config = dict(
    spec_augment=False,
    residual_scale=0.1,
    residual_init='zero_last',
)
Rows from block 7, named by matrix and row number. Rows with one number belong to one channel. Each number is 50 + 10 x the weight over its row's rms, rounded and kept within 0 to 99. All counts start at 0. After the name is the row's rms in percent of the matrix's.
# convs0: first 3x3 conv, stride 2 (model.blocks.7.convs.0.weight, 192x96x3x3, standardized in use), inputs 54-62, a 3x3 kernel for each
# convs1: second 3x3 conv (model.blocks.7.convs.1.weight, 192x192x3x3, standardized in use, transposed), outputs 54-62, a 3x3 kernel for each
convs0.77 101:56 57 58 38 40 36 54 58 52 56 59 59 45 47 46 52 54 53 48 51 54 58 55 60 59 52 55 65 68 66 64 68 69 40 45 39 68 70 67 56 62 60 35 35 34 37 42 38 33 33 32 52 51 52 33 36 35 63 66 67 46 47 48 60 63 58 47 50 46 56 57 56 52 52 48 72 71 66 64 62 57
convs0.78 102:57 55 58 41 43 42 51 52 50 64 64 64 37 35 37 60 56 55 38 35 38 58 57 57 48 47 53 45 38 44 52 53 55 37 32 36 34 34 40 55 56 54 46 50 49 35 39 41 50 48 45 59 62 64 45 46 47 39 38 38 55 58 62 58 57 60 36 34 31 52 56 52 36 35 34 52 52 50 53 54 51
convs0.79 103:25 25 26 46 49 51 66 63 69 51 51 53 52 51 51 38 38 40 55 55 58 51 51 54 59 54 56 47 50 51 58 58 56 42 42 44 65 64 62 72 72 68 66 65 63 64 62 63 50 51 55 64 62 62 55 54 55 40 40 38 64 62 59 52 53 54 58 59 60 54 54 54 60 62 60 54 48 50 67 67 68
convs0.80 101:57 55 54 54 55 52 43 45 46 47 52 51 56 58 57 46 51 51 53 53 50 47 48 46 61 58 59 58 55 58 53 54 54 18 18 14 48 53 52 51 51 49 73 73 68 52 57 56 32 33 33 46 48 53 41 44 42 51 55 53 59 59 59 50 54 53 36 41 41 51 57 56 48 46 46 25 27 21 46 50 50
convs0.81 100:65 69 67 61 63 63 45 49 47 60 57 58 62 60 60 53 51 53 58 59 58 44 44 44 45 48 47 50 56 53 41 43 40 44 45 44 47 45 49 39 43 47 53 51 55 44 41 46 41 37 42 33 30 33 38 42 39 55 57 56 41 43 47 54 50 50 60 63 65 51 53 53 70 69 71 70 68 69 56 57 60
convs0.82 099:56 52 49 50 48 49 46 41 39 48 49 49 27 32 32 51 53 51 43 45 47 51 52 52 45 47 47 66 69 62 46 51 44 57 56 50 44 44 49 53 52 47 50 45 48 52 52 51 54 54 50 36 39 42 47 47 48 31 29 32 52 50 54 46 44 46 31 30 28 49 47 50 59 53 53 51 41 41 38 32 36
convs0.83 099:35 44 42 58 70 62 58 74 63 53 52 50 39 41 37 52 50 51 66 55 51 43 36 36 54 41 43 61 66 63 77 76 71 40 40 29 40 45 42 35 35 33 38 38 40 57 58 58 30 29 33 61 61 58 44 47 50 45 48 50 48 47 47 34 37 32 33 34 39 39 42 43 36 40 32 53 52 47 40 42 38
convs0.84 103:55 55 50 51 49 52 64 65 68 41 41 43 55 54 51 56 52 52 50 55 52 51 53 53 63 58 55 46 43 45 39 40 41 29 31 27 53 50 53 39 36 38 50 46 48 36 32 33 68 71 72 50 50 52 63 58 59 67 67 67 57 58 60 54 52 56 49 48 50 62 55 53 76 74 73 48 42 45 64 60 60
convs0.85 101:44 47 46 50 52 49 38 38 36 50 49 50 44 42 40 48 49 48 40 42 40 61 58 61 58 58 51 34 40 38 50 51 49 60 53 60 44 38 46 51 51 50 44 41 46 39 37 39 47 45 49 32 34 32 46 43 44 78 77 76 52 51 51 43 43 42 55 54 57 58 59 58 46 45 41 43 36 37 59 56 53
convs0.86 101:62 63 61 43 36 41 45 45 42 57 58 59 50 49 49 42 40 38 59 60 57 48 51 53 46 43 47 56 57 58 54 51 49 46 45 46 41 39 45 63 64 68 52 51 55 37 36 37 49 51 51 62 59 61 81 77 77 47 50 49 40 36 38 61 65 62 59 60 61 51 50 50 57 58 55 48 47 45 49 51 50
convs0.87 102:50 48 49 62 54 60 37 30 38 57 55 57 48 46 49 44 43 47 38 37 32 51 49 46 39 43 39 48 45 47 55 52 49 59 54 60 68 67 73 52 45 53 68 64 69 51 52 50 36 35 33 56 59 56 64 69 67 47 48 46 64 65 63 57 57 56 59 58 57 58 59 61 60 58 61 54 52 58 63 61 68
convs0.88 099:56 56 54 55 55 55 74 72 71 45 43 44 41 42 39 33 31 32 56 49 53 57 50 53 55 57 54 60 61 61 44 45 47 62 61 56 62 63 61 43 38 37 49 49 47 26 20 24 35 34 36 47 47 46 45 43 42 59 61 61 65 66 69 36 36 38 36 35 33 38 39 37 58 53 50 46 43 40 64 61 61
convs0.89 100:48 47 48 47 49 42 68 74 70 50 54 50 55 55 50 78 79 76 65 59 60 29 24 27 53 40 44 50 46 45 60 56 56 40 35 36 52 52 49 50 49 47 45 41 37 62 65 60 50 52 50 43 45 41 47 47 46 64 67 65 57 56 56 60 60 60 47 47 46 60 60 56 46 42 43 47 47 41 46 47 45
convs0.90 100:45 47 51 51 51 58 43 43 43 68 67 66 62 57 57 47 44 46 64 57 57 59 49 47 57 55 52 34 35 37 49 48 43 45 48 41 72 73 71 52 50 47 70 72 71 55 57 57 42 42 43 54 56 56 55 57 55 44 47 45 47 45 44 50 52 51 68 71 71 58 60 59 53 50 58 51 50 56 55 52 58
convs0.91 100:39 41 39 51 57 54 48 49 43 57 58 54 60 64 60 47 51 46 70 67 65 52 47 43 34 31 33 50 56 50 48 52 51 66 62 58 57 61 57 45 48 47 47 46 45 57 60 60 53 48 43 49 49 47 52 50 52 46 44 44 45 48 46 56 57 54 45 40 41 39 40 43 37 37 30 58 62 55 61 66 60
convs0.92 099:59 61 61 63 63 62 60 65 63 54 55 58 40 42 45 44 43 42 56 52 55 62 56 56 67 66 63 45 43 43 49 45 47 56 58 54 54 55 53 37 37 37 60 60 59 32 30 35 46 47 52 62 62 63 55 55 56 47 43 45 52 50 49 53 55 55 50 46 46 60 61 57 38 34 36 64 68 64 33 34 37
convs0.93 098:73 73 76 56 52 58 40 36 37 50 54 53 39 36 38 35 33 32 59 53 46 62 57 52 58 56 55 42 39 38 53 51 50 58 57 57 57 59 58 54 51 52 61 60 63 65 68 64 30 30 29 52 55 56 40 39 38 58 57 55 52 51 53 49 47 44 54 56 54 51 49 50 57 54 56 34 30 36 52 47 50
convs0.94 100:56 59 58 54 56 52 54 54 53 45 45 46 40 42 37 63 61 59 67 61 58 41 38 37 71 69 69 42 46 41 77 79 76 42 46 39 35 35 33 44 43 42 58 58 56 57 61 61 43 44 47 66 68 68 57 58 59 45 45 46 42 41 44 38 45 43 50 50 53 52 57 57 47 48 47 59 61 55 53 54 49
convs0.95 103:30 28 31 40 36 35 54 48 49 51 52 49 56 56 51 76 74 69 40 38 39 59 61 59 32 36 38 54 52 53 49 48 49 34 30 36 50 49 50 54 53 54 46 47 49 29 31 30 58 62 58 60 63 61 42 41 41 64 62 60 52 57 59 32 32 33 42 43 40 59 60 58 48 43 40 64 59 58 66 65 61
convs0.96 099:64 62 62 53 50 52 53 57 55 61 58 60 58 56 59 44 42 47 40 44 43 43 42 42 45 45 44 44 33 38 44 46 42 36 40 35 53 53 56 56 61 64 55 54 58 41 43 41 50 49 49 40 37 38 68 68 65 55 60 56 57 58 57 54 55 59 58 62 62 56 58 65 56 55 63 54 57 60 49 50 54
convs1.77 110:53 57 57 39 40 44 64 68 68 43 45 45 58 56 60 40 40 43 42 37 41 45 39 39 42 39 38 47 43 42 50 49 50 61 60 59 42 42 47 46 51 58 54 62 62 47 55 53 54 57 56 48 54 50 48 38 43 51 40 44 46 38 43 52 49 50 69 63 66 55 57 57 50 47 44 40 37 38 48 49 47
convs1.78 099:51 55 54 45 41 40 42 43 46 49 45 48 30 31 28 36 32 30 40 42 42 45 48 43 58 59 59 56 58 59 48 47 51 56 59 53 52 54 53 49 56 57 51 58 57 47 46 47 36 38 39 22 13 21 60 62 60 56 55 62 63 70 66 60 60 60 33 29 25 37 42 45 40 38 43 53 58 55 59 62 61
convs1.79 094:50 52 49 44 41 37 55 50 43 51 52 54 56 57 57 46 48 50 41 44 49 63 67 68 70 74 77 66 70 68 54 53 54 35 36 35 59 51 40 57 50 41 44 42 45 46 40 46 45 51 52 64 69 69 68 69 63 50 46 46 51 60 57 48 47 44 58 63 63 41 41 42 46 43 48 44 43 47 49 45 48
convs1.80 103:43 45 42 49 51 47 66 78 71 46 45 46 45 50 46 71 67 65 57 60 60 35 35 30 57 59 54 50 49 46 54 50 48 40 36 35 59 58 45 63 61 44 65 65 43 45 36 42 50 50 51 66 60 59 52 53 47 47 47 49 35 36 35 39 42 38 49 47 45 61 62 66 73 73 77 40 44 48 43 42 44
convs1.81 089:34 36 36 45 47 46 61 64 67 52 56 55 59 60 57 66 65 64 49 47 49 51 48 51 57 61 62 42 40 40 38 41 44 36 33 38 51 40 34 60 53 44 48 50 55 54 59 58 69 68 63 63 62 61 58 53 55 44 34 35 29 31 30 24 28 27 52 51 50 57 57 56 38 38 43 55 48 48 51 50 50
convs1.82 108:33 31 25 50 52 50 54 56 53 49 48 48 51 42 43 48 47 46 54 55 54 46 45 42 43 40 40 44 45 47 59 61 61 61 62 64 29 35 45 44 47 60 42 47 64 61 58 54 71 70 70 34 33 40 49 44 47 47 39 40 48 40 45 46 40 42 43 37 36 42 40 37 47 45 42 48 41 36 54 46 40
convs1.83 101:61 58 58 47 41 44 50 41 44 54 57 58 43 47 49 52 48 48 47 45 46 51 50 49 45 43 41 61 57 55 60 60 59 67 70 64 41 48 51 37 46 52 34 41 51 55 57 51 51 51 47 53 55 51 51 46 54 44 38 43 47 45 46 61 61 63 49 50 47 51 55 52 52 53 60 40 36 43 61 63 65
convs1.84 092:42 43 39 51 50 52 55 61 63 67 67 68 52 51 49 64 66 64 47 46 48 63 61 60 55 52 55 42 40 41 46 45 48 36 45 37 48 49 56 46 41 38 48 47 47 66 71 65 49 42 43 52 48 45 47 46 45 49 51 54 40 34 40 53 55 52 45 45 42 41 43 44 52 50 51 27 32 29 41 39 39
convs1.85 097:62 58 60 54 49 46 60 67 68 50 56 52 58 61 61 48 48 55 49 52 49 68 60 61 54 60 57 57 54 56 40 45 37 67 70 69 33 35 44 50 37 36 58 61 58 43 39 43 54 54 48 60 65 58 49 48 48 50 49 49 25 20 16 42 49 52 41 44 44 43 48 54 35 42 40 51 50 50 62 66 61
convs1.86 100:36 38 37 58 56 53 58 64 63 61 61 63 57 60 57 58 62 61 57 57 57 50 54 57 51 49 50 61 66 67 48 52 54 42 49 55 66 64 63 50 40 44 46 47 54 59 54 54 41 38 36 43 49 42 36 42 40 47 50 52 50 55 58 51 52 58 49 57 63 61 63 63 61 65 60 52 56 56 56 62 58
convs1.87 101:58 56 60 53 47 47 76 80 76 57 56 57 42 44 44 55 56 53 53 57 59 52 53 53 63 60 60 55 55 56 62 58 61 55 53 55 43 45 45 62 61 56 64 67 58 57 52 50 46 51 42 55 61 52 46 45 40 45 49 47 58 56 55 57 54 57 32 34 40 17 17 25 75 78 76 51 55 55 59 61 60
convs1.88 104:41 50 49 40 40 42 47 46 46 41 44 44 53 51 47 52 54 56 53 53 54 48 48 49 40 37 36 41 46 47 47 48 49 57 60 58 45 44 43 47 50 58 61 57 57 52 46 42 54 47 49 67 65 59 54 58 62 50 51 53 51 50 52 28 32 31 61 62 58 36 38 40 49 47 47 63 61 61 60 61 57
convs1.89 101:52 60 57 56 54 50 77 77 74 43 46 48 35 35 35 52 55 52 60 61 68 32 28 30 45 43 42 52 52 46 59 54 51 61 60 57 58 53 43 59 61 58 61 63 52 41 38 37 54 51 50 34 32 28 53 55 54 45 37 42 43 43 44 47 49 47 64 64 59 51 55 57 64 68 73 52 49 51 44 37 41
convs1.90 097:57 55 50 56 51 44 69 72 65 45 45 48 43 45 45 39 40 41 49 48 52 38 35 40 40 42 47 54 51 51 50 48 48 58 57 53 49 40 33 60 53 40 61 58 38 62 62 53 48 51 41 48 48 43 49 51 51 49 49 51 64 64 68 44 42 45 37 42 49 36 37 37 49 49 50 60 66 69 49 48 47
convs1.91 110:63 63 63 55 52 47 39 39 35 26 25 28 45 49 43 45 46 48 61 59 64 62 60 64 35 34 34 59 51 50 37 40 35 53 48 49 58 56 44 51 57 57 45 49 44 48 44 44 36 44 38 40 42 42 56 49 53 43 29 29 52 45 46 47 49 51 49 53 57 54 56 58 55 54 55 41 41 46 40 36 36
convs1.92 102:47 54 58 45 48 47 34 32 35 48 49 44 58 60 59 54 59 56 27 22 20 34 31 32 56 56 57 32 33 32 45 44 45 53 55 57 58 64 72 44 47 61 36 34 42 67 59 61 44 44 40 68 69 62 39 45 50 41 45 50 50 55 55 49 55 52 57 60 58 46 51 47 43 40 41 58 55 59 41 41 44
convs1.93 110:32 26 21 55 53 46 52 54 49 48 48 46 33 32 32 40 41 41 51 52 51 57 57 53 49 48 44 56 58 59 53 56 56 49 50 51 22 27 37 43 44 41 51 52 46 80 80 69 47 50 43 44 41 40 36 34 37 57 51 52 61 50 55 41 34 37 46 43 45 46 44 43 50 50 49 62 61 58 48 46 42
convs1.94 090:64 66 69 59 53 51 48 43 45 52 55 53 40 43 46 58 57 59 50 45 47 51 50 45 41 38 37 57 56 53 48 44 47 56 59 58 47 48 36 55 61 52 44 49 50 63 53 46 56 52 38 58 48 41 41 41 46 34 31 39 44 45 46 60 62 59 47 51 51 43 46 43 55 63 67 48 45 48 51 53 58
convs1.95 101:60 63 60 51 58 54 45 47 42 35 36 35 41 42 41 36 35 32 41 37 42 47 49 52 44 39 40 63 61 60 59 53 55 61 65 59 68 58 47 59 58 49 59 59 48 43 39 42 52 51 53 61 60 61 70 73 73 50 49 51 55 64 62 52 55 53 50 49 42 42 48 45 40 43 45 47 52 49 45 45 43
convs1.96 086:30 29 30 56 54 50 69 77 76 47 51 54 35 37 38 47 46 46 64 66 68 33 33 38 48 46 48 46 47 46 41 42 46 39 40 41 68 64 61 60 53 49 47 47 44 39 41 36 52 51 48 49 51 41 51 52 50 45 49 53 45 53 52 34 35 37 57 56 63 34 36 40 72 77 75 46 57 62 59 65 62