config = dict(
    model='sound classifier',
    dataset='synthesized solo parts of chorales (CocoChorales)',
    train_examples=39062,
    gain_aug_db=6,
    n_mels=64,
    hop_length=320,
    input='log_mel',
    spec_augment=False,
    win_length=512,
    targets=['instrument'],
    num_classes=13,
    arch='nf_resnet',
    norm='none_scaled_ws',
    activation='relu',
    drop_path=0.2,
    depths=[2, 5, 5],
    kernel_size=3,
    stem='single',
    avg_pool_shortcut=True,
    widths=[48, 96, 192],
    residual_scale=0.1,
    mixing='cutmix',
    label_smoothing=0.1,
    loss='cross_entropy',
    init='torch_default',
    residual_init='zero_last',
    optimizer='nadamw',
    lr=0.0022,
    beta1=0.9,
    beta2=0.98,
    eps=1e-08,
    grad_clip=1.0,
    steps=30500,
    batch_size=192,
    epochs=149.9,
    lr_schedule='linear',
    final_lr_fraction=0.1,
    warmup_steps=910,
    weight_decay=0.02,
)
Rows from block 4 of a small sound classifier, named by matrix and row number. Rows with one number belong to one channel. Each number is 128 + 24 x the weight over its row's rms, rounded and kept within 0 to 255. All counts start at 0.
After each channel's rows are labels from the 100 clips, of 14976, where the channel reaches its highest value: "strongest on" is what is common among them. Only what is clearly more common there than usual is listed. The data: synthesized solo parts of chorales (CocoChorales). In brackets: how many of the 100.
# convs0: first 3x3 conv (model.blocks.4.convs.0.weight, 96x96x3x3, standardized in use, each kernel summed), inputs 48-95
# convs1: second 3x3 conv (model.blocks.4.convs.1.weight, 96x96x3x3, standardized in use, transposed, each kernel summed), outputs 48-95

convs0.27 [103 126 117 138 161 138 134 149  61  89 119 118 174 144 100 149 109  54 120 129 165 130 123 132 134 128 104 151 140 149 103 105 131 138  99 156 137 135 136 151 144 185 131  78 138 138 135 105]
convs1.27 [105 100 161 105 149 168 114 129  91 132 114 101 105 140 110 162 107 121 155 125 108  97 182 172 137 123 131 104 114 143 112 136 107 135 119 115 117 135 113  97 133 159  99 122 108 142 134 163]
strongest on: trumpet (46); note A#4 (31); note A4 (28); note B4 (28)

convs0.22 [ 95 114 103 168 162 103 126 157 106 137 156 142 133 111 146 115 148 121 114 126 150 154 132 101 141  91 119 150  89 120 113 167 118  93 113 152 163 142 161 181 155 109  97 116 168 140 126 109]
convs1.22 [ 79 151 151 115  97 126 137 115 110 144 113 122 130 137 163  79 122 110 137 131 163 153 102 152 111 126 114 144 171 129  96 116 110 125 133 121 128 140 137 138 136 125 143 142 188  92 146 103]
strongest on: violin (70); note C#5 (42); note G5 (29); flute (25)

convs0.24 [130 103 132  94 112 118 143 145  87 178  87 162 118 118 112 138 155 130  95 144 164 180 114 106 120 144 107 167 129 118 124 111 106 148 131 118 172 139  85 154 115 149 150 112 143 128 120 159]
convs1.24 [121 115 139 109 136 118 131 139 127 137  96 116 129 156 132 133 162 148 119 135 120 170 161 124 138 115 161 131 165 151 158 177 177  82 121 113 198  94 136 116 139 137 120 136 145 151 105 156]
strongest on: clarinet (55); note F4 (48)

convs0.61 [135 117 117 112 134 115 136 139 111 139 161 142 142 154 165 136 119 122 102 125 146  94 102 174 126 110  76 154  95 133 148 127 108 139 115  97  66 147 107 116 106 150 173 147 125 136 160 103]
convs1.61 [142 152 125 139 116  88 125 161 132 111 159 125 145 101 159 144 140 138 118 113 125  72 155 130  98 124 114 194 103 135 136  85 101 139 136 153  77 156 129 122 126 109 174 120  74 132 141 119]
strongest on: flute (50); note F#5 (35); tuba (27)

convs0.80 [104 147 113 148 138 121 114 134 152 132 112 141  85 120 152 148 134 146 134  89 121 102 141 130 137 119 111  81 162 118 136 119 164  97 146 143  99 191 113 127 112 153 151 115 172 147  93  99]
convs1.80 [148 111 146 137 136 132 122 135 136 101 161 114 132 135 145 115 124 147 168 125 113 106 136 140 169 138 113 127 134 113 172 150 115 117 132 151 142 152 164 125  88 111 117 115 113 120  90 129]
strongest on: violin (51); note D#5 (50)

convs0.18 [109 138 102 130 114  97 149 111 106 139 103 135 166  75 136 138 130 118 110  76 154 128 103 134 128 149 144 105 114 119  92 118 134 181  78 131 123 104 113 105 138 134 106 127 133 124 156 152]
convs1.18 [132 117 105 114 120 158 100  89 126 107 114 113 152 168 103  90 123 103 121 145 126 125 114 106 120 116 171 109 111 123 111 135 121  91 110 169 158 101 115 122 133 116 127 153 166 129 144 135]
strongest on: clarinet (49); note D#4 (45)

convs0.34 [123 111  88 156 120 124 114 146 124  91 131 131 139 127 105 136 111 123 163 154 139 133 173 148 162 130 142 100 105 118 137  92 116 113 163 138 149 124  94 140  76 169 112 104 141 166 158 142]
convs1.34 [127 102 131  86 129 152 157 121 118  93  96 103 125 155  85 151 125 116 174 169 127 110 143 150 129 125 139 130 112 148 141 106 149 131 102 153 117 155 157 164 122 138  95 144 126 166 152 140]
strongest on: violin (94); note A#4 (93)

convs0.23 [101 153  80 106 150 116 138 127 136  90 114 149 169 117 139 139 120 132  95 135 111 126  96 120 139 128 121 125  90 142 124 131 130 125 172 134 161  89 132 174 151 145 135 114 116 128 117  56]
convs1.23 [129 152 122 150 114 126 133 101 119 125 130 140 132  95 130 111  83 133 108  75 143 130 146 145 119 176 124 149 116 151  98 140 145 191  74 133 145 154 114  91 144 148 105  76 148 116 145 169]
strongest on: flute (98); note G#5 (63); note A5 (44); note G5 (43)

convs0.57 [126 114 121 128 108 136 104 134 102 163 147 123 105 175 132 142 113  87 116 146 116 143 116 118  88 126 111 127  88 114 174 116 107  96 141 131 103 155 119 139 159 154 127 133 144 164 145 154]
convs1.57 [164 145 139 124 121 127 155 124 114 101 130 124 108 123 104 179  90 138 138 129 112 103 143 140 124 133 103 112  98 120 129 121 146 172  90 142 100 171 104 172 113 139  85 103 107 122 156 146]
strongest on: violin (39); note C5 (29)

convs0.53 [ 95 137 110 153 109 124 119 127 101 118 108 147 107  97 148 137 140 137 180  95 144 170 154 103 138  78  79 142 139 130 120 177 137  76 162 107 107 155 144 127 153 149 113 115 156 120 113 124]
convs1.53 [164 141 119 122 103 144 158  99 146 125  70 122 134  91 160 129 115 146 142 132 103 165 115 122 146 171 134 116 126 166 113  84  89 126 129 148 123 148 119 123 134 110 169 145 132 103 114 137]
strongest on: clarinet (82); note C4 (66); note F4 (26)

convs0.26 [ 83 126  92 185 132 132 161 116 106 116 132 122 161 112 112 144 131 115 118 138 160 147 140 113 153 130 146 121 120 113 111 136 125 134 164 135 164 114  85 155 120 132 123 128 163 123 161 115]
convs1.26 [ 91 116 160 169 126 115 106 120 102 152 155 103 124 130 173 116 135 125 102 126 163 136  82 150 119  84 105 169 132 134  94 145 163 144 125 100 132 131 137  94 118 137 149 100 126 147 144 152]
strongest on: trumpet (41); note G5 (29)

convs0.47 [ 70 100 114 147 154 139 127 124 103 127 135  85 111  93 108 164 130  96 102 119 157 112 191  86 143 135 144 151 150 123 137 139 118 103 130 165 143 157 128 149 132 156 157 143 138 133  97  83]
convs1.47 [ 85  95 137 157 162 115 116 119 103 118 123 145 122 127 120  72 122  92 126 139 125  98  77 135 118 133 138  76 144 141 127 158 139 146 136 122  84 154 154  94  99 120 159 160 117 137 111 137]
strongest on: viola (29)

convs0.70 [160 127 134 129 115 145 128 160 119 145 100 125 121 110 127 114 124 105 150  81 137 123 156  95 142 128  87  93 110 159 161 167 105 137 138  94 102 152 114 163 118 188 127  81 130 125  97  84]
convs1.70 [138 125 107 138  99 144 126 170 127 132 145 123 102 149 113 144 122 102 158 159 127 114 122 111 136 143 112 143 169 136 102 159 111 160 126 119 128 181 126 137 109 174 161 140 138  87  98 126]
strongest on: violin (83); note A#4 (27)

convs0.38 [ 77 113 116 160 162 111 139 125 122  88 160 107 119 132  99 163 156  50  94 133 122 136 167 120 118  81 131 141 159 107 127 136 125 155 155 115 158 120 136 171 141 153  81 135 157 156 127  89]
convs1.38 [108 202  82  87 125 148 138 140 132 167 112 128  98 114 123 110 135  93 100 116 105  96 135 117 108 158 103 124 132 189  82 132 130 142  83 128 121 117 103 132 129 163 119 100 105 133 119 135]
strongest on: viola (79); note C#4 (36); note D#4 (33)

convs0.33 [ 85 147 103 114 123 111 118 146  78 147 105  94 169  94 142 112 162  97 137 128 131 122 105 126 131 117 122 129 136 146 127 139 130 120 158 137 118 107 128 186 163 190 124 124 151 131 132 163]
convs1.33 [134 126 129 103 166 170 154 136 125 147 117 139 101  90 117 176 110 144 159 114 116 120 197 129 135 144 109 139 125 136 131 129 135 156 140 129 128 143 111 124 110 180  85 121  88 130 141 149]
strongest on: viola (88); note F4 (50); note E4 (26)

convs0.13 [132 138  86 131 125 153  89  99  83 108 136 123 127 106 146 149 148 118 159 153 110 124 143  78 155 144 155 135 107 158 103 139 116 116 147 130 108 160 123 164 142 152 121 107 106 113 101  99]
convs1.13 [101 110 119 132 165 140 140 129 108 147 154 103 125 158 117 125 110 118 118 143  93  99 141 107  87 110 176 127 126 103 134 110  98  94 141 211 127 121 102 151 139 103 159 106 107 110 153 144]
strongest on: clarinet (49); note B3 (35)

convs0.79 [132 113 112 128 128  97 161 120 150 133 135 124 169 122 118 142 159  94 106 148 139 117 139  95 120 120 104 154 117  67 132 152 139 148 150 139 145 102 148 129 174 137 155 152 105 139 131  46]
convs1.79 [133 128 101 169 131  98 118 164 126 145 135 122 142  90 139 109 147 130  88 118 171 149 105 137 147 162 121 130 164 118 131 130 103 107 131 104 141 124 133 148 131  52 181 127 166 117 118 111]
strongest on: horn (95); note A#4 (73); note C5 (34)

convs0.44 [154 111 109 134 183 133 127 114 126 135 121 127 155 123 142 178 114 166  87 179 121 116 130 130 113 155 103 127 133  87 121 153 156 140 124  91 142 130 150  98 147 110 138 145 130 125 114  68]
convs1.44 [154 125  79  99 135 124 140 134 156 171 111 149 133 120 174  99 102 128 120 103 156 124 131 145 146 131  83 113 108 188 151 122 117 156 102 106  93 145 107 104 116 165 143 124 129  83  91 130]
strongest on: flute (61); oboe (34); note E5 (34); note F5 (28)

convs0.89 [111 132 123 134 139  89 103 123  78 106 165 114 144 118 139 169 161  72 116 164 132 121 162 126 138 125 129 161 126 113 140  82 152 140  95 147 133 128 110 112 177 144 144 127 116 137 128 115]
convs1.89 [101  86 163 111 144 115 149 155  77 152 138 133 126 174  82 132 139  92 121 110 113 111 109 141  82 107 133  89 104 146 120  93 112 137 125 101 118 111 162 153 140 159 151 152 114 101 144 118]
strongest on: viola (85); note D#4 (53); note F4 (25)

convs0.67 [119 106  85 137 152 166 133 110  78 136 155 132 131 128 144  97 168  84 150 154  89 109 131 117 149 118 157 145 115 124 118 128 136 127 142  90 133 178 129 141 175 181 141 114 124 133 108 111]
convs1.67 [129 128 122 117 178 148 152  98 106  91 147 110 144 169  88 134 144 100 136 102  80  57 134 107  90 154 119 140 106 128 117  78 130  96 125 131 100 120 115 183 129 100 115 125 138  84 139 154]
strongest on: flute (59); note C5 (55); note D5 (40); note D#5 (26)

convs0.63 [129 114 112 121  97 160 130 136 127 150 157 136 134 107  98 144 135 123 150 121 170 136 166 130 118 123 114 103 135 100 135 124 132 123 146 121  84  96 142 132 124 159 112 142 137 107 130 141]
convs1.63 [124 146 189 132 152 131 148 136 110  78 108 150 106 134 122 172 159 167 156 124 125 140 128 114 133 151 134 151 127 153 116 118 108 154 109 179 100 137  92 134 101 141 121 117 120 185 113 133]
strongest on: violin (97); note C#5 (60); note D#5 (40); note D5 (26)

convs0.75 [147 116 158 142 153  86 127 139 155  99 153 122 192  76 120 160 141 120 113 142 150 120 129 128 123  81 111 192 131 145 122 137  91 156 135 126 130 127 109 108 109  81 148 125 116 145 132  95]
convs1.75 [138 131 152 136 113  87 129 135  87 147 100 154 137 115 136  90 153 146  96  83 128 169 111 166 124 152 113  93  93 164 115 139 125 136 102 135 157 122 118 108 146 157 161 152 107 138 126 138]
strongest on: flute (75); note A5 (49); note G5 (36); note A#5 (32)

convs0.5 [125 120 126 120 133 144 129 121 137 114 116 137  68 119 144 142 119 100 146 168  87 117 141 113  95  93 128 180 125 135 124 110 121 157 169  96 125 141 137 103 113 208 129 168  71 115  89 100]
convs1.5 [128 175 102 132 119 136 121 112 135 128 163 123 122 135 127 128 102 133 130 131 160 134 161  89 156 153 138 106 100  99  93 134 117 149 183 118 131  94  82 123 114 139 146 146  83 132 109 136]
strongest on: trumpet (64); note F5 (39); note F#5 (36); note G5 (34)

convs0.9 [119 141  94 101 116 153 110 127  98 141 105 154  98 102 139 102 154 134 135 139 113 170 110  96 100  99 100 129 152 156  92 124 109 126 144  87 135 123 118 119 134 175 162  92 118 123  87  91]
convs1.9 [104 145  97 138 114 155 101  88 133 127 140 139 152 165 108 114 144  96 160 143 122 141 166  93 181 119 116 117  99  76 139 152 147  80 133 111 152 101 117 108 142 138 136 180 121 113 131  99]
strongest on: trumpet (41); horn (35); note G5 (26)

convs0.3 [108 127  86  94 135 118 110 101 108 119 128 114 102 100 107 116 122 114  97  92 106 117 155  96 121  98 117 134 134 111 121  94 167 119 141  99 110 162  90 177 147 146 113  99 174 136  97  90]
convs1.3 [129 133 161 113 117 100 115  74 141 132 126 124 172 137 110 110 133 150 130 122 115 145 125 101 148 131  71  81  90  99 138  95  68 143 116 150  93 107 132 126 143 128 128 121 108 132  92 125]
strongest on: clarinet (60); note G#4 (49); note A#4 (26)

convs0.39 [126 148 116 123 115  91 142 131 163 148 114 112 164 106  96 120 132 150 132 160 130 104 104 128 169 132 127  89  84 142 109 145 105 119 155 186 136 118 129 170  97 137 102 120 157 174 143 147]
convs1.39 [127 125 135 161 124 123 117 133 145  88 133 123 125  98 117 128 138 165 127 133 149  93 126 133  83 103 137 117 129 146 158 141 134 130 152 199 120 127 104 117 107 120 129  80 115 164 164 169]
strongest on: horn (39); note B4 (25)